A small multi-label audio tagger, trained from scratch.
Model: log mel input, patch size [16, 4], width 384.
Training: adamw at rate 0.001, 11900 steps, batches of 64.
Data: trained on synthesized solo parts of chorales (CocoChorales), 19.5 epochs.
Rows from block 9, named by matrix and row number. Rows with one number belong to one attention dimension. Each number is 200 + 40 x the weight over its row's rms, rounded and kept within 0 to 999. All counts start at 0. After the name is the row's rms in percent of the matrix's.
# v: attention query, key and value (stacked) (model.blocks.9.attn.qkv.weight, 1152x384, the v third), inputs 96-191
# proj: attention output (model.blocks.9.attn.proj.weight, 384x384, transposed), outputs 96-191
v.66,106,166,163,204,291,159,222,170,279,176,230,220,200,210,176,269,131,190,113,177,70,240,248,193,246,221,256,211,209,215,150,259,238,155,199,215,203,277,158,164,320,210,200,195,244,201,190,131,208,185,161,252,246,150,195,205,259,234,263,184,180,138,229,191,137,205,137,191,158,151,190,204,212,126,164,268,284,234,226,236,144,215,246,210,136,163,285,225,227,204,151,207,183,172,173,168,149
v.67,090,191,165,147,229,131,183,131,214,266,159,183,183,274,265,178,157,152,215,224,231,181,206,188,213,167,214,238,232,210,170,214,134,194,225,224,163,162,187,188,290,197,176,173,184,241,178,264,225,213,233,116,155,218,202,201,233,153,232,179,223,181,210,208,240,223,229,261,127,206,310,208,260,285,246,174,228,162,284,166,217,247,156,222,101,238,244,181,195,242,239,197,170,215,199,148,200
v.68,114,190,187,263,191,238,195,220,182,148,174,221,209,240,79,253,223,225,160,144,47,241,219,193,212,211,173,175,152,203,201,219,298,131,223,201,185,248,216,165,160,204,179,205,254,182,219,117,144,200,207,227,263,183,190,196,139,210,249,183,158,199,122,148,153,180,143,187,201,157,156,169,186,129,137,185,211,197,157,277,236,187,243,187,277,141,155,262,233,165,146,217,262,196,153,196,132
v.69,102,236,165,127,238,121,195,156,212,230,243,171,185,165,342,176,154,158,206,253,272,199,166,211,202,153,241,253,258,179,224,212,83,250,177,193,228,174,181,246,272,193,240,221,163,208,161,240,262,233,135,185,172,243,212,212,251,271,193,197,225,180,336,273,234,236,235,218,213,279,235,164,196,192,213,212,152,219,241,162,176,206,221,198,155,173,248,181,207,206,186,182,165,156,253,202,259
v.70,099,174,202,156,226,190,266,207,227,247,191,198,228,116,221,135,213,171,223,179,255,170,182,198,259,206,184,157,210,189,184,223,110,239,230,211,223,157,164,213,167,212,110,168,164,156,203,292,236,172,179,220,171,151,241,168,254,163,198,169,234,211,142,252,225,136,216,195,158,241,201,247,251,244,271,188,206,161,255,172,131,167,193,289,169,225,278,141,213,278,212,204,167,197,192,246,200
v.71,110,174,236,202,280,144,153,203,297,156,216,232,167,181,249,196,121,198,171,207,168,193,159,184,213,254,254,241,234,211,182,288,191,219,120,193,226,261,130,186,318,223,235,187,176,199,187,149,270,173,168,222,195,199,179,188,217,210,257,184,181,121,232,227,179,220,154,238,202,193,197,161,196,146,212,219,282,239,249,176,177,238,200,240,170,207,259,157,186,236,129,241,161,240,200,162,171
v.72,091,191,222,248,208,156,165,163,228,212,114,243,155,297,129,181,234,167,219,182,147,186,181,212,245,223,110,191,167,178,222,259,187,195,183,206,178,176,168,170,187,221,124,197,186,186,194,190,229,197,217,150,196,166,180,169,127,108,228,168,200,218,136,199,244,144,209,200,157,183,269,169,213,154,228,165,235,198,256,231,258,161,172,242,302,180,166,188,229,232,138,253,201,277,166,197,91
v.73,115,180,172,220,268,205,222,211,243,155,272,212,215,178,185,279,136,218,116,177,94,230,223,193,203,226,285,215,216,225,153,226,273,150,203,211,215,295,176,179,281,202,240,199,266,191,193,112,177,179,172,258,251,173,188,217,242,265,258,196,155,150,212,179,129,251,141,218,211,155,145,205,194,141,146,258,245,223,158,236,142,236,245,188,119,177,254,248,216,182,176,185,205,159,176,178,191
v.74,108,199,214,192,127,270,254,227,109,237,186,168,228,138,225,156,259,227,246,208,310,167,203,211,194,155,160,166,200,187,193,126,162,222,244,213,204,130,228,235,107,165,156,179,181,210,226,292,196,193,223,187,158,191,248,197,211,168,130,219,249,256,161,213,215,190,230,198,225,211,193,251,205,304,237,165,138,150,188,170,170,178,179,218,187,253,195,175,182,215,286,176,197,168,221,241,271
v.75,081,182,194,196,295,134,195,174,298,179,247,224,166,210,209,272,104,188,144,180,121,213,266,190,229,192,272,246,250,205,146,245,191,165,178,217,232,282,145,200,354,200,225,214,197,208,181,162,224,177,173,240,207,209,202,229,277,222,247,191,201,117,262,195,161,252,168,197,163,171,224,218,228,127,201,270,283,259,247,178,137,240,218,232,128,199,284,212,195,213,190,216,152,200,207,126,154
v.76,103,231,174,179,233,116,188,154,264,223,131,231,162,296,167,188,217,128,224,183,169,203,213,205,239,204,118,201,183,159,230,257,116,224,208,195,205,145,165,195,207,217,132,245,180,195,169,233,228,213,200,169,203,194,179,176,186,136,226,160,178,203,216,225,272,132,249,176,127,230,286,175,227,128,244,194,200,223,266,216,222,143,199,238,287,151,196,214,251,219,153,213,173,239,181,195,114
v.77,083,184,238,239,278,133,134,195,275,134,166,241,154,260,161,201,159,183,185,175,110,203,192,196,216,257,203,247,204,194,191,295,223,197,140,201,207,238,128,173,300,222,208,198,192,197,176,137,242,175,204,176,215,187,160,181,158,156,281,172,168,127,178,202,216,222,182,246,169,168,235,146,208,124,219,171,292,230,262,218,221,197,165,245,237,187,208,201,210,216,122,246,192,285,184,148,115
v.78,104,138,268,216,221,231,200,232,224,201,237,192,200,128,248,186,147,246,201,205,274,151,181,197,199,232,275,205,237,235,139,209,238,211,142,219,197,250,158,187,262,182,228,156,174,201,219,198,236,144,212,219,157,182,209,202,224,199,188,231,241,164,180,199,148,257,167,246,226,167,179,242,202,268,234,201,272,198,215,133,176,256,148,234,106,297,247,142,129,249,252,223,166,236,220,187,242
v.79,102,186,237,253,185,240,122,219,178,131,215,199,185,239,180,242,172,254,171,213,153,221,177,195,143,237,242,227,190,231,207,195,322,162,140,184,170,284,225,172,226,199,293,203,230,225,223,86,179,206,222,199,227,241,165,221,139,237,208,233,175,176,177,138,127,276,143,231,268,145,170,162,150,180,127,197,229,233,127,219,268,256,209,136,215,208,137,221,152,139,189,219,248,220,208,162,212
v.80,101,210,197,158,179,139,157,129,192,234,117,205,160,253,236,123,242,142,254,235,225,202,164,216,226,190,103,201,188,176,267,222,118,250,192,197,185,118,191,191,182,209,159,216,162,208,190,236,259,246,189,133,184,208,195,170,134,146,203,161,225,209,222,251,265,149,224,217,165,245,264,146,205,190,238,154,167,190,261,225,281,149,160,193,287,169,169,168,232,218,127,227,210,217,220,226,173
v.81,119,216,184,182,166,205,289,212,157,247,151,183,223,161,171,158,272,199,229,176,222,184,221,205,240,151,120,155,180,165,218,161,133,219,270,201,218,115,219,228,90,184,100,203,197,181,213,300,193,196,195,208,193,189,256,174,238,152,166,184,225,244,163,231,244,119,237,164,178,246,208,225,223,236,248,175,141,162,232,206,158,117,227,242,248,199,210,208,236,231,231,185,193,168,190,246,206
v.82,107,186,196,221,138,303,223,243,124,179,247,173,238,169,187,238,212,271,188,204,224,206,231,202,159,184,242,187,197,226,158,115,282,158,225,200,180,232,251,202,165,157,235,195,242,221,239,177,146,192,222,227,202,213,209,235,201,244,158,252,199,230,187,150,128,262,180,206,257,150,129,238,175,262,145,201,175,184,120,200,203,235,215,134,141,239,163,231,178,146,278,169,226,149,219,201,266
v.83,083,244,170,131,159,210,218,179,141,237,196,161,240,173,271,111,241,163,264,241,316,197,174,214,183,164,170,188,198,190,243,166,110,257,217,178,190,108,247,227,115,180,190,234,177,197,198,298,212,240,184,155,176,232,211,198,191,211,142,198,218,257,235,246,248,180,272,187,187,274,241,183,212,257,210,139,91,157,208,179,251,170,207,178,238,177,181,188,219,209,232,166,207,151,242,235,254
v.84,101,163,252,231,256,154,159,199,283,165,159,232,166,233,158,177,179,181,193,161,179,179,172,195,216,288,193,199,195,212,185,304,211,204,139,216,201,225,129,153,267,217,162,175,199,181,198,168,241,140,223,187,200,154,164,162,160,125,268,172,183,160,120,208,204,196,174,253,159,167,236,210,218,174,243,178,300,218,264,197,217,200,128,263,216,228,227,155,197,263,153,249,183,293,173,179,122
v.85,122,217,241,190,129,258,143,219,137,192,215,172,189,200,263,164,226,222,254,258,312,174,140,198,135,192,205,219,219,214,231,116,211,227,160,189,188,170,237,231,174,178,261,189,168,233,207,200,201,228,235,145,154,244,174,221,141,206,139,248,215,238,215,191,206,274,211,235,272,202,182,201,170,286,193,178,150,185,153,152,240,257,152,140,184,264,134,165,135,165,253,188,216,211,259,197,287
v.86,099,248,139,182,214,122,209,141,216,240,135,211,194,298,164,177,247,131,227,188,172,208,226,215,242,184,112,195,182,166,235,224,116,201,238,200,197,125,204,199,169,212,127,243,202,199,171,253,209,221,210,158,212,201,193,181,190,148,208,160,198,232,203,223,282,125,273,180,119,237,293,181,235,167,234,171,161,195,256,236,229,142,201,215,285,147,195,233,263,214,170,201,197,214,178,214,121
v.87,115,142,194,235,258,216,239,225,257,154,221,228,206,189,108,261,178,222,138,127,87,223,261,192,246,236,236,175,187,222,139,242,253,145,217,221,212,274,165,162,248,206,157,187,247,180,213,145,179,145,202,270,240,147,209,189,239,200,264,179,164,157,125,175,132,191,146,191,172,133,156,240,220,138,189,235,280,210,203,234,144,198,225,242,163,195,253,219,215,218,185,209,201,200,159,192,147
v.88,115,207,233,234,232,164,93,172,254,152,215,223,156,290,217,227,152,171,197,214,205,199,164,202,155,261,250,241,212,232,206,255,249,185,114,204,176,263,167,167,299,228,279,205,185,232,184,102,218,205,228,163,202,216,119,207,126,205,235,203,167,182,234,171,206,258,189,234,201,169,225,173,186,154,171,213,254,242,194,174,266,282,133,165,194,204,165,177,160,197,166,215,197,277,219,149,155
v.89,104,177,307,235,159,247,184,253,194,206,185,206,181,147,236,127,225,207,256,194,348,111,110,188,181,234,182,199,231,203,206,199,184,248,160,201,216,163,164,220,153,210,181,158,129,197,212,245,232,157,236,170,132,180,179,166,157,123,149,204,216,230,148,219,256,188,225,225,227,210,194,222,212,285,293,168,215,177,223,126,186,219,101,264,223,297,181,111,146,260,230,220,163,295,215,222,211
v.90,114,233,224,187,189,145,166,174,216,216,135,203,169,241,203,130,254,138,258,196,252,179,148,203,211,216,117,201,195,169,269,238,112,251,181,190,203,125,175,206,162,220,157,213,148,193,190,256,231,211,203,143,182,204,177,154,142,125,198,163,199,221,182,238,302,139,249,207,163,265,264,180,213,189,255,161,172,199,263,188,236,157,143,235,316,190,170,151,217,246,157,221,184,275,200,224,152
v.91,107,176,199,210,231,233,193,225,200,161,274,191,217,168,234,264,132,238,135,209,169,207,201,195,171,213,306,224,225,238,151,190,284,160,174,210,189,287,207,188,278,182,278,181,242,212,206,124,183,181,208,232,214,201,194,239,228,262,218,235,184,157,211,167,121,294,149,233,251,149,155,217,173,199,150,244,237,211,150,188,171,280,212,162,90,220,233,217,158,174,234,184,202,165,207,177,249
v.92,109,205,182,130,233,160,238,200,220,242,199,186,229,123,285,123,190,164,218,223,260,182,149,192,244,195,197,189,224,180,213,235,70,268,215,185,238,148,170,225,197,215,147,182,151,170,182,293,261,201,152,204,176,180,243,175,263,205,204,162,227,193,219,284,237,154,214,212,179,275,203,186,233,214,254,190,175,164,259,173,137,167,231,262,166,198,273,143,225,256,169,190,171,166,220,240,231
v.93,079,199,179,190,281,118,140,124,259,178,193,217,149,288,237,228,140,176,164,220,133,225,235,216,218,208,243,280,243,212,170,255,198,169,155,224,176,234,159,169,363,185,252,242,215,235,153,148,243,219,194,155,210,237,187,208,195,212,248,195,213,127,283,203,198,280,206,282,172,166,276,149,212,169,190,203,249,239,258,206,239,248,185,188,176,199,216,239,214,206,173,219,186,204,219,134,160
v.94,091,195,113,170,227,185,286,202,209,218,227,194,240,188,163,249,190,187,162,169,124,236,271,211,258,148,192,170,192,181,157,191,154,180,279,202,225,213,205,218,191,210,119,205,223,180,201,242,184,197,166,265,224,174,256,206,305,233,216,178,196,215,202,205,181,144,203,131,159,204,172,233,236,152,191,248,195,186,213,222,112,163,311,235,152,138,269,226,248,187,201,170,185,115,169,211,174
v.95,103,190,208,208,279,116,141,175,295,166,179,235,163,241,187,211,146,173,175,183,128,214,180,193,231,261,209,230,199,201,203,302,191,203,140,207,212,250,144,166,288,231,207,212,200,188,178,138,251,186,180,202,218,190,165,181,176,197,272,171,183,142,201,215,196,197,183,229,174,189,240,153,201,111,203,192,271,250,261,218,225,204,191,231,228,163,236,190,216,232,107,242,189,252,188,173,112
v.96,063,163,239,265,242,182,189,200,262,162,161,242,164,288,137,210,186,168,189,165,159,149,200,174,209,275,204,217,201,200,159,268,229,167,179,221,199,223,147,182,262,206,151,173,226,197,210,164,200,131,281,162,205,130,158,169,170,104,263,170,157,184,86,186,222,241,168,273,166,127,259,292,222,201,231,211,276,201,226,184,155,204,104,267,190,258,209,217,198,254,215,250,171,287,179,144,130
v.97,108,200,163,212,171,280,271,254,141,183,268,177,254,144,189,263,209,245,158,181,169,217,236,202,184,162,246,181,197,203,170,134,251,160,255,202,231,244,248,224,142,181,207,209,244,194,231,187,145,196,183,274,226,197,231,234,268,272,167,234,180,232,198,176,142,218,182,159,248,192,111,237,178,203,145,240,155,185,111,213,131,193,278,168,144,177,209,246,207,147,241,157,218,112,189,216,251
v.98,109,272,144,181,162,174,177,154,160,224,156,194,206,292,183,188,262,157,222,225,182,228,222,219,193,158,116,209,169,172,261,175,152,191,238,183,179,132,260,224,130,197,178,254,204,213,189,225,177,259,202,152,221,237,193,208,168,197,163,198,196,264,235,203,243,153,263,156,187,234,275,156,189,176,167,178,102,198,193,229,256,153,239,150,300,134,134,251,241,163,196,180,214,168,199,212,170
v.99,103,186,172,208,184,278,283,278,184,160,247,170,261,140,132,217,227,235,168,140,179,210,221,201,205,231,209,139,163,217,171,180,231,187,245,189,237,248,213,196,123,194,139,199,256,156,242,205,162,169,190,294,238,157,224,187,244,245,209,205,149,228,117,195,134,175,190,176,207,187,89,264,195,181,162,213,180,179,120,236,138,161,261,212,161,187,226,218,228,185,206,165,230,128,181,246,217
v.100,111,208,121,179,188,238,292,203,152,232,230,184,262,169,166,248,225,209,170,185,154,233,283,200,225,128,202,170,186,191,174,129,196,158,293,203,204,187,259,229,133,180,163,218,238,186,213,236,149,206,183,248,226,195,261,227,290,247,164,211,208,234,200,185,162,161,202,136,193,202,176,241,217,203,166,235,149,176,162,222,144,165,295,179,169,162,222,255,235,170,253,150,208,91,184,224,223
v.101,129,229,241,197,113,231,192,223,127,224,160,177,188,197,227,133,275,197,277,222,333,154,159,207,165,167,140,186,200,178,243,144,146,248,203,197,203,112,223,241,109,182,172,193,151,217,209,283,204,211,241,142,143,232,211,185,147,145,150,210,231,256,183,210,273,199,259,214,222,236,208,218,198,289,250,152,138,167,196,167,230,183,137,211,249,256,132,157,162,208,263,192,202,228,239,228,252
proj.66,106,212,200,148,201,210,209,198,117,241,197,145,212,153,250,183,185,210,167,234,104,186,175,201,223,200,178,305,194,180,184,189,190,209,201,240,109,209,176,178,270,166,238,250,194,273,190,183,270,204,214,177,218,213,200,199,187,186,255,204,260,231,163,188,119,232,222,287,176,175,296,250,215,278,187,137,160,200,206,65,197,301,151,247,216,227,141,184,182,197,213,204,207,232,185,237,301
proj.67,096,155,249,223,200,220,196,195,178,157,250,189,197,158,125,210,260,218,269,125,174,228,201,229,196,209,210,128,171,208,198,197,208,188,198,191,275,249,244,229,127,194,293,157,245,134,190,219,128,178,214,229,267,187,202,193,204,186,130,150,227,221,218,202,228,177,177,183,207,176,76,249,166,135,208,233,198,168,209,180,115,158,296,249,208,222,186,253,206,198,267,203,226,219,218,242,192
proj.68,111,251,216,126,193,189,241,212,153,250,112,213,189,167,217,184,184,189,189,329,210,180,199,223,201,220,173,276,324,217,184,222,170,200,188,239,180,159,124,201,265,175,134,226,106,301,197,164,218,230,102,136,165,221,197,220,219,200,226,286,224,173,240,193,134,221,230,186,213,218,278,200,221,257,234,193,190,229,190,172,187,198,169,179,207,300,209,177,219,201,174,194,194,200,253,173,265
proj.69,092,184,152,290,197,197,178,202,190,123,228,153,212,212,172,211,253,209,183,116,147,220,189,170,192,207,204,145,60,183,199,190,219,203,197,190,220,225,232,178,170,171,249,183,286,120,210,222,151,175,338,246,221,177,196,183,179,196,226,117,175,233,138,177,197,138,185,218,154,198,188,180,229,177,206,183,210,153,215,214,246,242,180,254,206,105,180,228,188,193,233,207,213,226,183,232,200
proj.70,108,172,256,259,206,207,121,183,295,233,299,233,194,251,266,187,163,203,209,135,207,207,194,158,196,206,229,184,181,200,217,166,306,199,214,128,168,221,207,154,202,285,284,247,224,220,208,177,211,177,245,222,187,173,200,204,195,195,135,143,181,168,227,206,243,267,180,219,223,149,148,245,121,151,200,246,201,179,197,158,185,211,228,145,198,225,218,231,177,194,233,199,193,260,196,165,164
proj.71,111,188,156,168,216,191,223,197,109,179,218,162,200,266,261,201,136,207,203,229,116,205,185,181,221,140,188,207,162,198,198,209,159,196,200,258,182,224,210,162,223,227,172,243,154,212,216,185,231,225,216,195,240,203,198,180,198,185,261,92,241,259,156,219,156,168,191,276,176,200,262,234,237,272,165,212,166,133,207,77,247,295,235,216,179,175,176,240,164,194,191,172,211,171,184,233,233
proj.72,096,199,251,147,189,222,203,198,158,189,218,213,179,221,244,189,119,194,275,248,234,179,212,145,187,198,213,215,346,276,181,230,200,181,172,209,250,218,157,189,215,222,147,217,110,295,217,200,183,249,111,214,186,201,209,206,221,187,156,198,240,151,216,210,152,169,176,119,221,184,117,201,193,252,210,222,171,194,186,171,196,220,350,150,171,289,242,255,223,210,179,205,210,219,286,194,226
proj.73,101,222,176,157,195,186,232,199,138,254,138,150,221,139,222,180,223,202,150,260,104,200,181,247,227,191,169,294,179,158,193,187,172,220,223,233,114,179,185,200,261,155,217,231,182,233,196,172,265,191,215,153,207,212,195,199,192,190,269,209,258,231,173,204,146,227,231,295,183,186,357,226,242,247,212,164,191,198,204,90,188,264,96,272,219,203,149,130,191,208,203,196,199,199,157,231,255
proj.74,103,183,214,299,210,204,148,179,350,234,235,284,201,202,155,212,247,204,191,122,247,212,207,227,186,222,261,159,154,165,227,174,268,207,218,134,218,212,216,224,152,251,248,169,274,113,192,193,173,143,214,216,193,179,196,213,205,213,103,220,147,180,248,209,304,224,194,179,229,190,145,171,126,94,203,247,222,232,199,292,152,101,193,148,207,167,237,182,210,198,222,209,194,222,176,166,128
proj.75,082,194,149,163,207,193,199,194,117,187,236,121,207,172,220,186,210,221,198,207,111,202,182,194,235,192,175,256,102,195,184,224,150,200,196,240,157,218,212,170,229,158,253,184,237,202,188,191,277,197,217,205,233,219,199,192,175,189,275,153,254,252,148,198,149,209,193,317,178,201,257,251,212,246,159,156,178,213,219,84,201,305,174,275,204,180,110,189,180,194,195,193,214,210,139,279,299
proj.76,095,193,237,147,195,217,154,202,136,133,265,123,186,238,212,207,137,209,242,186,245,186,216,114,196,240,201,181,267,296,159,205,222,175,163,171,232,241,174,171,189,189,195,174,176,296,202,232,174,251,205,223,172,197,211,192,199,188,184,189,198,136,162,159,128,168,177,112,191,196,95,208,191,248,188,176,182,195,209,182,245,276,310,162,170,251,187,251,205,195,201,221,214,241,254,209,249
proj.77,079,212,209,132,214,194,221,208,87,174,199,186,176,256,254,222,126,196,249,304,165,191,198,190,209,170,187,210,280,240,179,235,139,185,175,260,244,235,182,186,224,195,133,186,93,262,207,172,209,243,160,189,230,214,207,191,214,191,239,153,263,194,150,223,104,147,200,217,200,210,198,227,235,294,190,221,168,150,201,84,228,302,295,211,180,264,184,234,189,205,171,190,210,176,255,229,256
proj.78,099,167,187,220,215,195,214,174,233,250,241,247,213,223,230,204,201,202,223,172,129,210,182,242,227,140,222,208,140,132,234,194,173,210,230,231,188,215,244,213,185,266,228,226,235,103,212,176,240,146,198,213,248,195,193,198,204,197,188,105,235,273,205,267,281,213,194,325,234,186,234,232,189,179,165,258,185,176,202,114,142,201,208,235,199,166,189,192,179,214,200,175,203,164,129,223,153
proj.79,104,224,154,134,208,186,304,207,124,206,87,205,204,178,182,199,225,192,199,296,161,201,209,253,209,150,160,255,236,165,206,229,105,192,202,301,224,152,179,240,236,150,101,207,126,180,203,204,219,211,113,163,194,225,193,207,217,203,267,213,244,267,220,238,193,166,217,221,195,233,303,182,272,235,203,200,180,210,192,188,199,155,166,258,199,200,200,183,212,209,154,169,199,133,197,204,195
proj.80,099,184,237,236,212,216,184,217,176,142,227,224,188,250,205,229,148,202,222,185,213,192,220,132,166,219,229,170,270,259,179,193,256,187,166,183,264,231,200,171,179,215,157,191,171,248,226,201,123,237,214,235,196,174,198,184,219,194,156,197,190,162,172,169,140,127,202,97,208,219,73,165,191,234,198,208,191,139,197,231,259,204,321,151,182,227,252,326,217,188,221,211,212,203,318,182,207
proj.81,116,200,258,276,194,198,112,197,333,224,280,251,190,222,212,205,205,205,183,140,280,192,208,154,179,280,254,165,196,206,211,170,316,195,197,111,198,208,179,185,201,258,272,171,247,231,186,188,175,180,228,212,157,182,203,204,198,209,111,256,131,129,225,162,244,228,201,136,214,177,100,173,102,129,205,224,222,230,195,259,190,177,203,103,203,218,241,208,205,179,226,226,192,274,230,152,191
proj.82,103,215,168,231,206,185,232,187,276,259,136,243,220,127,136,199,287,194,149,200,194,209,204,287,207,201,210,239,156,138,226,182,186,216,229,205,185,162,201,259,200,176,207,184,255,123,184,191,221,154,170,176,193,211,200,220,198,218,191,253,202,228,243,218,269,225,230,239,221,211,285,179,200,149,205,195,213,249,203,251,144,99,92,234,225,159,197,128,211,203,190,190,190,179,130,198,150
proj.83,075,194,242,293,192,200,159,195,299,159,213,195,192,212,138,217,262,200,181,112,272,215,201,196,172,241,215,113,163,223,195,187,260,202,209,152,259,216,211,199,137,185,237,161,266,130,204,245,76,160,291,217,166,187,198,202,198,203,145,176,125,165,211,154,267,202,200,123,189,198,108,168,170,118,240,215,236,171,208,305,216,101,214,177,209,190,224,240,203,193,259,216,193,252,234,163,108
proj.84,102,180,237,146,206,216,201,190,133,223,230,212,180,256,279,213,99,200,262,266,169,186,191,177,221,155,197,213,295,231,187,211,179,189,198,234,210,243,189,181,211,253,171,226,93,261,214,180,230,219,151,192,218,202,205,198,218,185,185,137,264,185,172,245,167,177,187,213,231,177,164,235,203,266,182,236,157,156,193,76,196,264,321,195,177,277,196,242,193,206,193,186,202,184,237,211,209
proj.85,121,181,139,244,218,186,249,209,239,162,137,259,213,208,112,230,251,196,219,161,207,228,215,256,189,144,214,140,145,170,231,207,164,198,212,219,284,190,243,253,139,192,146,164,225,70,210,218,149,171,186,221,217,197,201,197,208,207,185,184,174,241,214,241,268,142,184,168,210,238,197,136,243,131,201,229,219,191,200,318,206,77,196,230,204,126,230,204,213,212,184,179,201,136,170,184,83
proj.86,098,197,266,177,187,232,155,210,179,137,237,158,183,199,174,201,170,206,239,179,271,189,212,139,177,266,201,163,287,285,156,209,236,192,171,145,248,240,165,188,180,165,214,144,186,271,196,243,139,232,210,220,158,196,210,203,203,197,152,226,193,116,188,154,150,188,191,82,193,188,66,192,170,208,223,181,208,212,205,219,210,225,294,168,187,273,200,237,215,190,231,229,220,268,281,194,237
proj.87,105,219,224,144,200,199,176,188,177,284,206,177,202,179,273,185,156,203,172,265,151,175,186,206,222,196,185,317,232,190,189,191,214,197,208,208,107,203,152,176,263,221,228,250,159,304,184,159,315,201,165,156,183,217,196,215,192,194,225,222,259,191,201,212,159,279,217,287,221,175,290,255,173,265,193,171,173,225,203,62,188,287,137,209,204,266,151,156,192,203,176,201,198,230,177,212,264
proj.88,124,194,158,94,192,207,283,219,57,147,137,139,191,195,177,195,163,197,254,259,157,203,206,218,218,127,153,188,245,231,179,249,65,197,182,281,233,219,217,224,179,133,125,201,125,171,229,247,204,228,155,202,241,229,196,180,206,188,259,128,270,246,161,251,154,146,179,213,203,223,228,204,294,273,196,173,167,170,209,151,226,205,276,267,181,217,160,229,202,219,168,175,217,136,200,255,192
proj.89,109,173,176,222,221,187,188,172,261,205,256,262,183,287,237,206,137,196,246,192,233,208,193,206,212,155,255,112,209,214,234,218,179,179,217,183,235,239,249,212,157,282,197,190,191,109,222,190,179,186,161,222,238,198,206,185,221,196,135,106,185,203,227,284,282,175,156,201,246,191,162,186,173,161,166,291,198,166,194,210,191,162,322,119,176,185,235,229,187,219,172,180,198,142,179,182,101
proj.90,117,188,232,185,191,207,176,215,180,136,238,201,171,285,220,216,122,206,266,195,267,194,216,129,172,206,205,118,268,272,181,224,218,174,172,173,255,231,198,166,167,226,174,178,143,237,224,226,139,236,195,232,182,195,203,186,221,190,157,169,177,150,182,196,176,143,157,102,208,205,66,181,196,215,213,226,189,154,198,225,247,216,342,125,170,241,233,279,210,197,200,207,209,209,273,180,174
proj.91,104,204,158,189,206,184,256,190,172,243,131,196,229,135,181,193,256,200,170,231,104,214,186,286,228,156,176,264,127,125,219,197,145,219,227,255,153,172,215,230,225,160,198,217,215,127,195,189,255,171,197,174,229,196,193,199,192,200,256,184,246,274,203,241,216,216,223,307,191,204,344,216,246,205,202,179,189,215,207,140,168,185,95,297,220,160,157,144,184,213,193,186,192,168,126,235,204
proj.92,104,171,226,303,210,193,120,186,274,187,285,216,207,269,264,188,176,203,178,102,179,212,191,151,184,211,223,163,124,199,211,163,320,200,201,140,188,219,213,139,197,274,268,255,234,207,212,190,177,189,311,228,190,162,199,193,194,189,161,127,170,179,198,177,212,218,189,211,182,161,161,211,155,162,213,231,203,140,207,181,238,236,210,157,191,173,227,245,176,189,248,205,206,268,208,167,171
proj.93,075,204,179,162,209,208,239,205,75,152,180,155,201,156,148,240,233,209,230,241,129,201,200,206,212,207,173,198,195,195,175,220,119,206,176,260,246,248,217,213,170,124,191,141,202,188,198,212,184,192,222,208,260,199,186,178,201,199,257,164,272,232,118,188,133,124,216,227,182,218,169,218,241,267,186,185,190,181,202,116,190,271,235,320,203,196,141,215,183,199,226,192,219,188,228,268,285
proj.94,086,210,219,216,193,196,124,189,263,218,239,146,218,138,226,163,229,206,147,136,202,197,195,178,195,265,200,279,149,203,201,165,287,200,207,140,110,182,146,155,251,193,287,235,261,277,166,197,246,205,237,190,145,208,210,221,168,203,200,240,191,175,225,139,195,309,205,232,176,166,252,234,147,184,212,138,203,267,213,166,199,232,105,181,219,214,168,161,191,178,221,223,202,323,171,193,257
proj.95,091,198,206,140,201,213,213,200,77,179,208,150,189,239,262,197,128,201,227,263,151,185,201,153,209,175,176,230,268,233,170,221,157,198,186,263,203,219,171,160,227,193,147,233,115,282,217,195,211,252,180,195,204,201,202,194,207,181,245,136,254,209,152,209,117,158,192,218,190,201,211,232,242,305,198,197,174,156,196,76,237,324,275,224,179,246,180,244,189,202,179,191,202,198,244,229,271
proj.96,056,175,234,111,207,223,247,204,118,218,198,237,182,200,222,196,128,201,300,260,165,192,188,238,216,169,189,175,296,226,186,217,185,187,193,192,219,262,171,247,193,226,198,182,111,233,211,190,249,196,128,194,231,206,201,192,211,178,132,170,280,174,197,258,142,163,171,185,240,152,143,237,211,196,179,239,172,188,202,111,118,234,309,222,173,282,186,196,205,210,191,193,212,168,201,214,190
proj.97,109,227,167,231,188,182,203,190,272,251,156,200,221,126,182,172,282,199,121,194,199,214,183,255,207,228,198,264,126,148,223,177,233,218,226,177,124,146,170,218,244,177,233,207,257,182,175,187,233,169,214,159,169,213,199,214,180,213,211,261,184,208,234,194,239,268,229,242,194,189,324,180,193,158,219,169,224,251,201,238,174,154,54,199,237,166,188,103,201,191,191,213,175,217,126,188,188
proj.98,101,219,226,184,190,223,193,214,192,133,180,161,182,173,122,207,229,200,213,174,286,199,218,166,171,263,183,170,252,259,178,207,197,191,169,178,265,197,161,215,187,125,159,141,197,233,202,258,127,218,191,211,140,201,198,206,209,210,181,270,157,141,204,146,176,178,193,74,168,214,124,157,210,182,232,158,218,238,206,309,233,150,221,188,200,226,214,217,225,194,210,222,206,253,264,178,219
proj.99,095,220,218,216,193,188,168,194,288,285,159,206,211,177,257,180,198,194,138,220,211,197,195,220,205,222,202,288,203,165,210,160,284,214,232,164,113,159,123,180,253,233,233,265,194,259,186,182,248,187,221,150,114,208,205,229,195,210,197,243,217,177,236,199,239,298,224,247,210,163,302,203,169,203,238,175,200,233,201,179,201,179,68,180,228,229,193,111,207,190,195,199,175,259,157,149,159
proj.100,112,220,229,235,184,202,142,193,293,231,215,181,213,120,166,176,287,204,137,145,223,193,192,202,192,272,195,257,150,171,203,171,267,206,210,135,135,183,167,208,243,169,272,191,282,228,169,201,232,170,226,178,147,196,201,219,173,213,178,286,165,165,241,142,223,297,225,201,184,177,235,202,149,137,219,141,215,283,202,242,172,167,66,190,230,206,181,146,204,185,219,233,186,289,167,173,226
proj.101,122,177,205,265,222,196,163,201,298,170,210,282,184,241,144,236,218,195,236,147,281,211,217,197,168,209,243,106,183,211,220,195,228,190,205,148,283,214,220,230,123,240,194,144,230,111,201,202,138,177,193,237,190,182,206,201,217,209,123,218,146,172,218,220,278,157,168,125,231,226,87,137,163,119,204,259,226,210,196,326,191,97,267,152,195,177,254,222,221,190,199,204,214,191,215,163,102